From a checkpoint of a small class-conditioned image diffusion model.
Training: soap at rate 0.0029, 7000 steps, batches of 128.
Rows from block 4 of a small class-conditioned image diffusion model, named by matrix and row number. Rows with one number belong to one channel. Each number is 128 + 32 x the weight over its row's rms, rounded and kept within 0 to 255. All counts start at 0.
After each channel's rows are labels from the 100 images, of 14976 (inputs lightly noised), where the channel reaches its highest value: "patch colour" is the nearest of a few named colours to the mean colour under the peak; "top examples" is what is common among them. Only what is clearly more common there than usual is listed. The data: stained colorectal tissue patches (NCT-CRC-HE-100K). In brackets: how many of the 100.
# convs0: first 3x3 conv (model.mid.0.convs.0.weight, 192x192x3x3, standardized in use, each kernel summed), inputs 0-191
# convs1: second 3x3 conv (model.mid.0.convs.1.weight, 192x192x3x3, standardized in use, transposed, each kernel summed), outputs 0-191

convs0.119 [118  68 108 145 160  94 177 104 143 168 102 138 147 137  81  67 136  39  90 129 138 113 106 126 106 138 134 123 159 155 129 206 147 143 146 124 183  59 174  98  81 138 165 157 147 181 215 151 108 112 135 143 123 152 130 130 142 101 135  96 118 192 157 138 138 144  98 112  85 137 107 143 110  93  84  93 103 115 144 153 128 167 110  98 133 114 146 138 111 193 117 117 111 117 152 139 103 125 136  45 127 133  97 114 139 164 154 121  94 114 125  80 104  76 106 131 135  93 114 119 110 105 171 176  45 184 137 184 131 180 177 146 146 180 118 152 151 131 113  79 180  76 140 120 109 180 114 112 171 120 174 119  97 198 140 165 130 209 123 149  93 162 164 126 125 190  98 167 130 130 150 130 118 137 151 151  79 144 149 143 140 148 127 163 141 117  79 117  86 172 175 119]
convs1.119 [158 157  60 161 117 138 126 121 158 120 120  57 114 177  98 135 117 109 121  75 229 130  98 131 132  85 105 125 146 169 149 121  58 135 112 110 109 152 135 127 185 112  66  64 145 138  57 159 134 110 117 121 117 145 159 145 117 111 113 128 203 170 148 109 108  69 147 156 162  94 133 133 204 135 171 131 152  89  55 123 103 114 121 119  74  85  82 114  95 123  55 172 127 113 130 101 177 119 126  65 124 170 117 179 111 120  56 172 110  96 126 149 129 144 128 117 134 133 123  99 115 166  91 129 143 111 100  76 159 140 120 162 161 113 152 109 111 171 149 162 169 126  77 109 125 160  98 135  83 122 112 120 138  68 164 125 132  71 129 197 143 129 144  91 145 123 125 150 124 158 175  97 222 128 158 187 129 122 157  99 126 104 121 104 102 143 137 146 128 107 148 154]
patch colour: brown (91)
top examples: tissue: lymphocytes (43); tissue: normal colon mucosa (34)

convs0.117 [ 77  75 103 201 134 177 180 129 159 189 117 112 131  63 159 166 117 131  76 116 103 106 136 157  58 149 125  82 154 149  59 177 141 161 136 123 124 126 129  96 109 147 142 176 165 123 149 148 166  68 138 115 110 127 141 131 140 149 177 141 142 106 131 103 104 122 150 212 145 139 139  83 132  79 134 121  84 127 125  46 121  97 107 145 134 136 111 111 142  93 133 135 144 132 130  83 142  96  86  84  93 116 120  73  78 192 176 142 191 105 118 139 128 125 156 141 127 100  99 136 113 180 151 122 150 141 173 147 137 127 171 132 137 100 146 137  70 131  99 171  97 159  72 125  96 112 158 107 163  69  73  85 149 121 110 143 111 131 133 156  91  98 208  95 111 135 154 156 124 152  99 142 143 200 111 115  94 156 141 138 191 117 180 111 151  85 155 151 217 138 136 143]
convs1.117 [118  61 152 135 106 126 125  52 179  96 151 110 118 120 125 142 109  95  96  85 108 102 120 116 130 172 101 160 161 107 112  88 112 172 162 148 128 150  58 125 107 152 128 114 229 182 130 158 135 127  36  88 124 133 184 116 152 142 117 159  39 143 124 159 115 147 120 135 188 156  26 115 224 140  91  86 107 135  96 132 133 116 121 134  75 141 129 129 156 131 135  96 131 128 153 142 104 145 111 134 152 141 129 124  91 142  90 199 142 142 142  56 153 135  57 153 164 129 157 110 167 118  65 134 130 109  85 156  83 108 129 123 118 190 105 151 121 137 159 171 149 154 130 112 156 157 130 127 148 138 173 140  85 103 134 172 141 169 103  74 104 127 111 117 142 175 148  62  96 190 135 133 139 144 125 115 154 115 171 140 103  81 158 139 140 143 127 125 106  96 173 126]
patch colour: grey (85)
top examples: tissue: lymphocytes (100)

convs0.27 [116  97 151 167 113 141 132 116 144 158 156 114 183 106 143  84 105 173  73  97  97 130  51 124  59  62 118 104 101 156 160 130 111 138 131 113 106  60 147 122 139 136 139 169 119 168  85 146  93 113 144 135  93 116 144 144 110 143 142 139 186 118 150 141 168 123 198 107  85 161  80 148 159  73 101 134 149 154 142 140  92 137 152 151 137 112 174 135 158 127 100 122 124 140 139 156 141 129 132 163  90 128  92  55 155 115 136 176 110  78  84 146  58 105  99 187 107 131 162 158 126 142 145 103 117 114  75 150 138 206 147  98 177 114 169 159 158 155 105  73 101  77 171 123 155  96 117  96 182 109 136 136 195 147 178 123 151 155 126 129 163  89 203 114 169 148 121 111  87 112 137  88  79 104  83  88  81 143  63  98 166 140  92 114 113 128 182  67 131 114 139 133]
convs1.27 [120 151 127  80 107 132 166  72 157 120 146 161 165  77  88 119  92  69 157 109 110 104 106 135 143 121 159 104  90 150 103 141 174  85 110 146 103 150 141 101  98 144 106 130 165 103 185 135 137 139 116 110 124 151  84 129 145 149 137 136  66 123 130 132 105 200  74 143  88 123 202 101  55 100 136  51  85  74  98 111 134 181 158  81  63 123 140 100 123 162 143 164 132 101 123 113  97 106  67 149 148 110 120 150 179 132 158 145 114 115 117 195  99 170 128 159 157 157  94 123 140 112 136  82 113 160  88 149 166 122  81 145 133 103 135 127 120  99 142 101 141  96  80 132 145 179 113 202  52 122 140 140  67 219  91  86 173 158 159  86 127 124 144 142 156 123 112 170 140 117 134 150 152 126 148 126 166  76  48 110 101 102 113 100  90 153 138 114 149 138  88  98]
patch colour: brown (84)
top examples: tissue: normal colon mucosa (37)

convs0.6 [140  74 151 139 117 146 131 195 121  98  77 171  99 111 133  86  47 127 117  99 148 115 154 143 143 117 113 118 146 203 109 167 160 109 107  96 104 167 173 168 199 162 100  86 164 133 176 139 152  66 152 151  99 136 145 136 160 100 169 134 164 152 120 160 127 173 152 177 142 101 102 142 141 108 131 146 148 131 105 105  77 133 120  77 155 156  91  90 112  93 190 103 118 119 137 126 121  75 183  81 129 146  83 107 105  79 132  92 123  70 169 145 106 134  98 121 104 146 139 113 155 145 140  92 121  84 132 108 187 124 176  88 137 136 134 120 125 127 129 136 148 114 101 116 166 116 110 138 187  93 110  91 207 178 140 161 146 159 124 152 202 179 148 120 108 159 169 166 134 116 158 105  73 164  94 146  91  68 133 189 136 186 136 145  68 173  68 169 151 120 126 100]
convs1.6 [123 108 121 153 139 116 142 129 164 129 155 116 123 119 112 146  45 142 130 167 159 150  87 129 109 168  92  94 130 112 146 164  74 125  72 165  99 171 154 122 143 135 129 142 123 132  71 147 175 144 141 142 123 108 131 190 144 128 115 131 140 127 138 182 101 137 136 185 137 133 106 163 107 163 110  57 121  91  60 122 108 130 174  72  96  51 164  67 145 145 106 114 114 187 135 109 146 130 123 117 126 181 123 148  85 132 210  72 115 112  83 114 148  82 140  85 140 126 185 187  87 126 165 143 114 128 116 152  84 133  65  55 124 109  91 124  97 109  89 120  88 116 120 117 120  91 131 156 116 136  89 190  53 171  73 145 190 152  94 179 154  94 139 132 129  94 142 100 136 104 117 136 202 134 152 141 117 183 114 155 137 129 145 131 126 162 126 158 154 161 174 208]
patch colour: brown (92)
top examples: tissue: tumour epithelium (49); tissue: lymphocytes (33)

convs0.130 [108 140 202 117 166 146 146 146 103 127 128 125 137 109 101  61 130 130 108 166  76 162 119 147  82  72 150 156 117 174 136 116 117 131 137 126 165 109  74 126 142 103 134 134  78  90  88  67 175 115 118 109  26 151 151 132 161 128 108 162 151 160 143 173 198 127 112 128  98 119 163 125 200 209 166 130 140 146 103 113 117 163 127 104 156  88 108 184 154 122 123 146 164 131 158 141 150  81 111 177 174 134  63 110 161 172 132 129 119 106 148 125 149 193 114  92 180 107  97 100 167 112  65 110  96 136 187  97 124 145 137 114 117 130  92  80 129 128 120 111  87 129 145 127 132 121 113 170 129  79 119 118 104  93 148 112 150 205 111  87 128 195  99 122 114 124 166 115 114 158 149 114 190  57 170  93 202 138 139 125 146  69 134 129 159 130 121 126 165 131 184 163]
convs1.130 [141 121 128 201 226  81 112 101  81 183 148 131 115 123 140 113 137 103 142 118  85 111 139  45 176 111 148 123 174 113  84 127  89 170 162  91  98  88 130 140 190 143 124 156 148 228  85 139  89  77 107 150 135 141 204 141 144 125 127 101 183 168 134  83 137 143  75 127 159 120 114 153 108 150 111 129  83 149 140 186 107 135  97 113 126  41 125 148 176 124 157 165 113 159  95 161  65 174 133 142 132 112 160 139  85 131 117 105 106  95  98 140 194 147 145 141  81 145 158  65 101 139  77 155 120 137 106 161 149 170 156 142 152 137 124  73  92 164 125 142 114 125 159 137 119 106 133 129 127 109 125 149 128 133 193 175 138 146  88 137 127 104 162 181 140 178  97 118  79 178 150 116 144  90 141 149 139 120 123  93 129 107  79 119 145 135  92 177 137 164 100 166]
patch colour: brown (71)
top examples: tissue: tumour epithelium (71)

convs0.0 [ 91  87 167 155 109 107 162 129 133 171 103 155 119 102 103 102 121 132 146 138 112 140 100 175 112 132 150 127 173  61 130 173  61  94 150 113  74 169 141 135  81 143 134 136 133 120 133 158  97 183 100  68  68 114 174 116 163 107  88  77 146  58 164 118  93 144 104 112  97 137 118 149  27 108 163  73 134 102 140 136 162 180  65 150 135 112 207  99 133 153 122 123 130 139 109 139  95 157 151 122  84 134 100 141 114 109  84 124  98  97 123  92 131 120  90 149  86 132  95 102 150 128 113 101 104 140 137 136 160 179 143  77 164  75 142 167 151 136  72 172 178  90  77  98 143 134 136 159 134 114 156 155 147 166 108 166  74 110 149 145 101 152 166 159 152 130 174 108 114 166 122 112  70 199 127 113  78 127 115  80 149 198 102 106 187 162  81 123 128 136 155 156]
convs1.0 [105  96  87 164 122 110 100 154  98 151 148 134 157  45 124 109 186 119 183 146  96 151  77 152 115 119 156 130  88 175 155  93 152  87  86 147 141  98 166 161 145 125 141  89 106 162 129  98  85 116 199 100 142 136 134 157 120 153 160 159 136 149 124 171 172 150  79 140  58 153 187 133 145 180 120 101 157 142  96 119 128 151  68 135 138 153  70 132 149 147 140  93 153 130 123 103 128  99 102 177 120 127 118 121 145 167 171 112 173 128 145 128 122 122 100 166 103 145 152 125 151 147 159 160 160 133 126 142 153 130  97 102 101 156 163 137 134 102  67 106  93 111 139 108 150  97  75 108 139 217 128 144  67 126 118 118 109 144 169 144 185  95 135  68 119 106  30 136  70 209 162 159 142 137 102 175  91 173  51  93 133 137 129  83  67 140 137 180 146 136 134  98]
patch colour: brown (75)
top examples: tissue: tumour epithelium (39)

convs0.120 [198 142  75 129 154 162 180 128 131 101  91 128 116 135 131 141 130 152 114 163 145  99 149 115 148  93 111 110  93  69 133 140 127  91 197 121  73 167 125 143  92 157 111  55 129  96  87 124 160 155 101 117 151 149 206 110 138 150  95 132 115 165 112  67 130 141 131 112 106 123 122 112 105 149 102 132  95 156 122  83 111 118 112 103 175  97 195 151 144 140 128  95 122  98 125 114 150 148 153 188 150 132 177 102 145 122  82 107 131 143 116 165 142 148  74 118 151 148  89 190 168  81 137 119 206 174 173 128 171 121 120 101 125 159 124 124 228 205 169 151  91 101 118 163 131 129  98 107 160 156 114  94 212 163  87 107 156  94 142 126 116 112 197 139 145 106 118  98 117  68 111 151 174  91 132 112 162 166 193 101  83  97  96 128 103 115 113 164 160  83 119  91]
convs1.120 [109 110 138 108 195 159 150 168  94 113 125 137 153 142 129 137 137 124 109  83 132 100 191 145 115 111 114 110 107 134 139 144  93 167 104 101 135 163  90 123  46 119 147  94 159 100 150  80 144 134 161  93 118 117 185 130 125 124 112 121 134 100 139 111 186  41 143  94 117 202 225  91 152 146 208 150 127 135 102 160 162 145 139  95  81 196 121 119 121 146 122 155 106 143 132 190 152 117 137 130 132 114 123 145 171 107 189 122 124 143 153 146 138 117 103 143 129  88 116 137  99 165  96 126  82 108  97 180 138 130 122 118 179 118 181 148  95  69 151 147 122 188 118 134 129 109 170 100 225 167 194 134 130 173 176 136 118 133  94  80  91 146 120  48 125 108 165 109 165 130 136 109 140 155 104 130 108 114  93 172 192 151 150 137 160 165 148 109 146  49 137 104]
patch colour: grey (58); brown (36)
top examples: tissue: lymphocytes (100)

convs0.124 [140 147 226 132  95 142 116 141 122  94 117 111 104 229 129  67 203 166 112 125  95 138 127 128 182 115  98  90 148 146 138 109 162 109 119 197 127 100 100 181 113 161 113 163 119 113 115  62 117 154 141 103 156 193 138 108 115 178 149 145 109  82 118 101 131  92 139 122 145 103 123 117 105 122 119 140 135 125 108 108 109  70  65  87 213  71 144 207 129 122 127 146  83  86 149  91 143 146  58  94  88 136 181 143 145 135 107  99 162 118 153 143 113  83 165 129 167 166 134 120 124 169 110  85 133 154 147 102 131 109 150 112 136 107 142 143 148 163 157 129  97 173  97 187  95 159 104 189 118 103 110  87 173 145 187 148 110 144 149 123 112  98 139 128 157  72 132 136 108 109 211 141  94  99 126 121 113 146 132 118  84 115 148  98 220 102 138 141 137 112 122 116]
convs1.124 [133 184 112 139 165 197 129  91 200 166 115 141 138 108 105 169 178 129 136 175 156 125  85 103 132  99 128  83 144 101 127 136 114  80 125 105 124 151 109 116 102  98 153 169 150  51 173 107 105 115 149 159 132 150 129 138  74  89  94 146  83 186 126 121 170 164 106  95 107 141 120 111 149 191 102 136 135 125 179 155 174 131 174 203 184 154 149 124 207 131 185 144 132 160 136  89 122 124 107 115 109  52  91 122  93  88 167 148 160 142 150  87 147 109 129 156 109 147  81 141 148 121 172 121 138 132 145 138 147 188 156 131  99 108 138 113 101 112 165 100 138 163 137  94  84  88 195 123 150 231 113 155 128  60 131 157 113 130 101 144 189 116 136 160 112 166 173 128 133  74  82  81 161 151 125 127 107 146 163 110 120 188 129 142 126  77 143 135  93 170 113 130]
patch colour: grey (56); brown (44)
top examples: tissue: lymphocytes (100)

convs0.12 [180 121 165 112 106 138  83  78 103 130 143  64 123 162  94 123  41 101 134 137 149 116  85 105 158 160 169 101  97 142 114 139 144 117 108 143 134 134  96 106 142 148 132 125 105  93 139 142 179 152 192 121 129 112  86 149 145 109 142 148 137 103 116 174 165  86 110 138 161 153 156 141 141 138 173 172 102 107 169 144 153 127  60  97 150 145 186 117 100 127 166 138 118 121 112 164 112 106 130 130 145 134 119 138 166 231 122 116 105  86 154 114 142 168 143 138 140 148 210 147 111 107 136 188 109  87 157  91 162 196 159  89  87 141 149 183 146 102 148  67  88 119 140  84 123  36 150  69 106 141 115 110  93  88 107 133  81 148 130 102 102 160 103 127  97 134 140  67 147  90 136 150  97 183 155  95 136 149 101 201 133 136 125 155  56 197 115 133 136  93 147 182]
convs1.12 [170 135 121 119 137  90 130  84  62  98  79 131 105 152 125  79  91 158 112  71 115 165 124 124  91 123 125  77 132 132 123 156 138 113 158  87 187 131 111 115 110 102 163 127  87 105 127 135 101 150  69 139 113 177 198 120 117 174 132 134 183 132 121 165 108  82 154 116 153 118 106 136 154 117 164 135 131 177 111 144  79 122 141  72  87 107 111 127  94 166 127 111 140 103 100  56 148 140 121 115  82  98  56  95  67 204 164 176 163 185 116  92  73 119 107 137 132  96 131 143 185 117 143  89 120 181  75 123  33 140 198 134 125 133  97 160 141 157 150 183 109  55 125  97 111 141 127 129 136  95 133 166  95 151  84 133 119  82 195 143 134 145 112  64 133 113 138 109 103 190 181 118 154 113 134  69 130 100  90 127 133 128 138 104 130  81 110 121 143  99 139 119]
patch colour: white (52)
top examples: tissue: tumour epithelium (36); tissue: normal colon mucosa (29)

convs0.138 [196 102 116 120 100  78 129 152 112 120 133 197  93 117 126 123 144 141 148 150 128 140 102 107 149 157 161 198 105 109 144 118 201 148  87 145  74 123 152 150 171 123 169 175 151 167 108 116 152 145 153 134  46 165 186 132 150 138 129  44 149  83 162 134 102 121  66 105 105 101 126 125 202 187 162 129  90 154 119 178 154 118 102 162 108 123 139 141 113 144 130 132 150 109 132  76 124  91 174 147 146  70 134 131  93 117 173 121 142 151 151 125  90 134 117 141 116  89 153  19 129 113 103 169 110  59 130 133 120 141  53 162 155  99 163 171 107 126 142  95  68 107 146 141 114 176  65  96 144  47  86 134 191 185 134 139 116 129 136 138 141  89 122 146 124 132 152  93 128 119  94 119 141 122  70 110 105 148  94 110 108 139 127 126 120 179 118 109 158 172 120 163]
convs1.138 [191 106 107 125 128 144 127 162  96 137 114  72 113 110  90 115 132 106 154 118 113 113 132 108 175 151 200  55 103  72 127 143  68  75 137 140  93 139 139 110 147 131  90 124 141 112 120 159 140  81 101  98 153 113 177 141 133 117 159 166 131 104 158 151 201 112 130 129 107  85 112 178  81  78 183 105 165 106 162 136 135 171  92 149 119  83 114 139 165 103 120 171 101 137 104 124 130 143 158 128 180 135 160 107 121  75  82 148 113 126 128  82 137  91 134 151 139 187 123 167 157 107 107 113 117 159 166 120 203 104 156 125 143 120 120  88  70  15 160 138 157 148 146 135 100 149 141 156 101 198 144 143 116  60 113  85 142 128 137 187 117 109 163 172 137 150 152 194 151 139  68  87 105 129 138 104 171 170 166 149  95  98 137 102 175 135 147 145 175  92 120 199]
patch colour: grey (47); brown (44)
top examples: tissue: lymphocytes (61)

convs0.33 [ 76 135  95 172 150 139 101 122 112 178 137 162 139 148  51 126  88 152  92 134 194 147 132 124 164  67 125 141 125 115 117 107 129 150 129  79 167  89  79 118 120  96 114  93 154 124 114 124 149 129 150 102 158 126 114 142  78 133 176 102 137  94  98 168 161 133 196  69 120 144 179  89 108 188 149 119 192 140  74 114 171  97  88 138  96 125  81 118 106 139 162 134 141  75 171 112 146 120 152 104 194 156 142 126 107 211 167 120 162 112 142 190  91 139 185 160  87 141 158 161 123 120 113 124 134 131 158 152 146 132 153 127 119 111 125 127 154 146 208 107 137 123 162  90 167  66 166 136  97 103 134 114  82 147  71 130 120 172 153 130 142 109 154 170 189 156  85 135 113 144 166 146 190 106 124 129  45 171 122 133  80 139  74 137  68 169 133 148 131 147 179 134]
convs1.33 [176 153 184  87 144 128 114 108 181 126 128 134 153 100 152 153 155 117 124  82 116 123 159 133 115 133 190 148 106 127 162  95  65 167 147 156 153 146 170  79 159  89 169 129 108 135  74 130 163 151  95 102 150  92  59 105 175 128 138 142 123 187 120 140 101  98 130 120  99 120  89 157 156  72 123 143 181 120 204  76  91 171 131  90  78 108 141 179 182 125 156 141 105 144 156 126 120 180 142 155 148  82 178 141 140 141  92 104 136 109  79 142 125 172 128  92 128 103 133  99  99 162 156 117 101 162 176  86 102 115 185 131 232 180 196 140 127 191  73 108  98 154 101 108 119 126 138  95 110  84 105 158 128 135 165 162  92  81 104 172 166 158 127 124  84 107  83 146 136 179 129 145 156 181 109 160 161 129 132 140 121 129 112 109 135 191 140 113 144 116  72 134]
patch colour: brown (41)
top examples: tissue: lymphocytes (42)

convs0.96 [150 103 123 165 146 141  64 124 142 167 113 145 122 138 136 130  97 144 123 133 153 151 148 121 133 123 126 164 155 133 100 110 102 137 173  96 178 139  94 136 145  94 161  87  86 187 144  99 100 116 181 125 145 115 111 133 163 169 152 152 218 155 111 162  79 144 100  46 103 102 170 142 164 130 100 149 110 128 132  39 192 130 142 130 103 151 129 140 176 143 127  62 150 135 130  92 144 113 125  84  63  72  89 119 184 182 107 175 139 116 136 128 143 119 133 147 106 139 178 153 217 165 120 131 148 153 151 124 104 125 110 119 129 114 157 110 198  92 167 134 161 137 175 119 148 107 118  78 138 134 132 206 129 122 184 166  72 114 131 157 132 108 145 177 160 120 102  91  86 128 246 148 129 162 121  83 145 118  85 140 151 166  84 104 133 132 103 106  77 157 123 152]
convs1.96 [ 65 155 139 106  79 104 137 165 120  93 132  90 119 147  89 116 134 144 118 131 143 120  95 163 122  86 179  80 120 148 121 130 165  98  80 134 133 110 124  77 107 123 160 177 152 120 105 147 141 163  56 199 123 113 110 119 121 118 102 102  75 105 112  55 149 110 167 174 104 149 104 102  40 112 158  99 100  80 107 148  69 111 150 104 116 100 123 166 107  90 152 165 113 108 124 159  82 166 112 216 132 168  85 105 129 161  98 148  89 132  94  78 125 169 136 162 161 121 141 121 106 144 100 102  99  92 137 113 163 151 146  88 176 143 120 126 129  73 134 105 114  86 123 117 100 136 168 162  88  94  95 134 116  75 131 158 130 149 185 109 128 119 130  84 132 145 201 121 147 214 118 128 181 128 111 178 119 159 136 194  85 170 183 109  93 142  97 116 121 195 177 153]
patch colour: white (72)
top examples: tissue: smooth muscle (57); tissue: mucus (28)

convs0.26 [177  78 108 137 135 157  78  90 150 137 176 142 116 131 139 158 141 183 125 126 136 156  81 103  89 105 112 104 125 125 163 167 114 129 132 119 156 120  97 152 114 104 106 132 163 164 113 128  97 137  48 196  35 126  86 109 181   6  73 161 113 184 124 158 152 106 152 130 177 154 126 172 139 121 138  92 144 145 102 165 192 161 147 130 170 161 117 120 148 122 183  86  91 165 166 208 104 161 139 105 132 137 110 103 118 147  88 128 174 134 110 127 136 168 110 139 129 131 162  80 140 116 117 111 156 163  98 180 137 168 112 128 137 143 121 173 144 133 147  89  96  95 137 105 111 182  98  61  87 118 119 139  64 129 101 101 143 139 160 159 111  89 154 126 118  71 146  88 137  87 128 122  92  85 110 119 168  95 153  88 103 128  77 134 175 147  98 125  53 132 154 136]
convs1.26 [132 198 141  86 146  75 131 166 186 102 125 131 137 110 128 117 165 134 121 133  49 138 145 137  96 124 162 130 138 151 144 146 106 139 159 127 187  92  95 128  54 117 150 127 131 130 164 120 139 136 255 146 113 125 177 130 141 137 132 149  78 130 129  90 162 153 124 111 113 101  86  68  86 134 133 135 165 130 155 131 132  84 136 133 136 118 122 191  87 146 127 147 113 203 178 191 185 136  95 114 136 180 185 142 123 101 141 143 139 222 141  56 118 120 117 139 143 115 155 131 116 122 211 122 157 132 147 129 146 163 129  60 174 133 155 134 136 131 149 136 139 156 112 122 145 139 177 115 106 119  56 125 142 157 164 140 113 112  86 106 234 133 108 132 116  84  61 145 148 101 113 130 154 141 113 103 128 138 134 125 133  91  71 169 140 129 134 103 137 129  89 138]
patch colour: grey (46); brown (34)
top examples: tissue: normal colon mucosa (39)

convs0.52 [161  94 137 128 143 112 175 110 183  85 148 104 160 180 201 138 157 103 161 134 142 125 129  67  99 114 135 190 178 143  76  88 153 149 147 116 151  85  65 114 161  95 111 140  77  85  90 155 192 148 140  98 106 143 151 136 147 138  90  83  87 101 152 212 127 136 162 122  97 127 119 111 106 154 140 155 120  71 168 100 136 159 130 159 126  71 135 127 168 147 143 186 145 101  94 147 133 124 133  89 119 149 116 131 239  32  88 127 104 153 175  96  88 109 129 131  89 180 109 129 120 150 131 175 144 140 155 130 117  72 109 137 148 125 116 119 129 178 111 106 153 165 100 152 129 104  52 129 155 175 117 139 155 123 146 153  81 105  90  86  97 139  99 133 125 112 119  93 104 125 143 134  32 125 115  86  92 150  95  76  98 109  77 140 126 105 155 116 135 128 114 109]
convs1.52 [171  77 108 104  99  69 113 137 142 133 137 150 130 115 123  95  65 139 141 122  98 117 129 135 142 123 113 125 110 183 157 103 139 148 143 132 182 133 134 108 143 138 163 172 152 182 159  83  93  74 129 105 128 171 128 186 137 110 117 116 139 138 160  89 162 141 106 119 120 134 116 154 178 164 112 128 141 130 107 155 186 147 130 160 112 179 126 121  58 128 127 118 175 186  96 129 168  18 175 156  92 141 123  93 106  84 140 176  97 145 111 174  84 125 121 103 103 122  72 135  85 142 160  72 170  78 135 111 116  36 198 167 117  93 148 149 112 189 139 153 105 128 153 164 153 171 119 134  91  96 170 110 178 126 194 126 183 137  87 185 124 131 111 149 156 135 150 128 136  86 126 157  91 138  89 128 193  95 105 170 123 170 169 130 133 110  68  88 153 116 122  81]
patch colour: grey (53); brown (38)
top examples: tissue: normal colon mucosa (59); tissue: cancer-associated stroma (35)

convs0.77 [160  99 135 155 150 168 120 118 100  52 137 114 150 140 126  96 178  95 146  77 114 122 100 132  87  84 156 115 175 120 162 152  87 128 184 124 103 162  49 146 156  87 119 169 145 186 138 140 103 117  84  79 139 134 167 129  69 103 122 122 160 161 114 138 116 111 171 187 162 112 148 158  88 130 125 191 141 139 126 124  73  81 167 114  96 133 117  99 121 106 174 122 138 102 127 115 113  94 127  52 135 150  95 153 148 213 111  91 175 142 109  90 182  92  61 107  79 107 127 109 116 112 127 113 128 111 110 151 131 104  63  98 172  76 161 109 129 188 176 101 137 119 109  93 143 104 149 171 115 149 166 100  94  85  96 122 100 137 120 103  39 123 138 119 129 130 156 149 142 120 112 154 148 173 177 124 209 152 191 127 142 121 199 142 165 159 115 130 148  85 122 119]
convs1.77 [ 97 130 121  89 194 235  94 137 145 158 165 141 104  72 159 152 139 146 150 103 111 148  74  87 161 137 182 133 119 133 108  93 175 126 105  99 113 121  97  77  85 109 161 185 151 126  84 107 123 103 159 102 142 104 104 204 106 157 113 127  97 125 128  81 100 104 127 159 138  96  51 107  99 121  88 117  97 145 114 102 109 117 133 120 183 111 125 185  74 100 138 145 115 136 125 130 145 166 122 111 117 135 156  72 133 130  72 142 137  97 136 177 138 143 165 121 121 105 167 119 136 114 128 134 157 152 130 122 178 120 121 128 120 175  80 102 188 109 105 121 150  68 152 104 159 159 163 124 133  59 145 119 135 132 168 169 152 148 161 113 176 102 133 209 171 158  65  38  63 139  86 165 132 107 153 163 113 157  57 130 110 134 146 158 127 103  80 157 127 163  93 162]
patch colour: brown (31)
top examples: tissue: mucus (60)

convs0.68 [140 127  83 125 169 162 158 106  88 112 194 107 139  96 123 146 142 163 102 122 105 138 120 122 149 100  90  97  89 130 118 151 142 149 159 103 110 115 115 148 122 117 115  95 124 139 152 110 102 147 148 169  71 120  86 131 165 132 157 129  56  73 121 130 103 128 145 112 117 164 154 108 130 167 203 164 119 114 144 172  81 131 115 148  93 134 112 175 208 120 168 161 132 115 144 136 153 178 131  84 182 142 235 136 185  96  95 124 139 122 133 149 107 103 121 105 169 139 164  75 102 114 182 159 158 150  99  96 136  81 147 148 119 148  95 135  57 115 143 103 140 140  66 107  80 101  75 138 120 123  94 110 160 146 150 194 142 144 166 179 183 157 106 162 201  54 111 141 133 149  84 114  80 135 148  83 147 116  58 123  89 143 103 135 104 213 148 109 110 162 126  92]
convs1.68 [126 170 121 115 149 126 131 190 187 224 124 139 133 140 148 138 116 120 131 171 130 106 133 138  91 126  88 152 128 118 117 122  57  85 172 139 154 114 187 121  89 103  98 134 118 136 146 114 121 122 140 187 131 110 200 164 135 137 119 138  73 104 124 179 128 152 126  97 122 172 125 152  87 112 144 134 154 114 126 141 126 135 140 112 190 170 138 219 130 138 147 172 117  76 129 140 144 113 134 127  85 174 143 131 126 152 120  88 144 159 124  79 135  97 130 115 173 117 124 147 125 122 106 113 129 143 105 105 195  94 164 157 110 161 155 142 113  70 151 102 146 156 131 118 127 124 133 140  91 115 255 120 129 141 127 103 103 107 139 222 227 128 133  89 106 144 178 141 162 114 116 147 161 128 115 107  57 111 218 106 163 101  75 173 128 137 137 113 138 129  69 115]
patch colour: grey (77)
top examples: tissue: lymphocytes (91)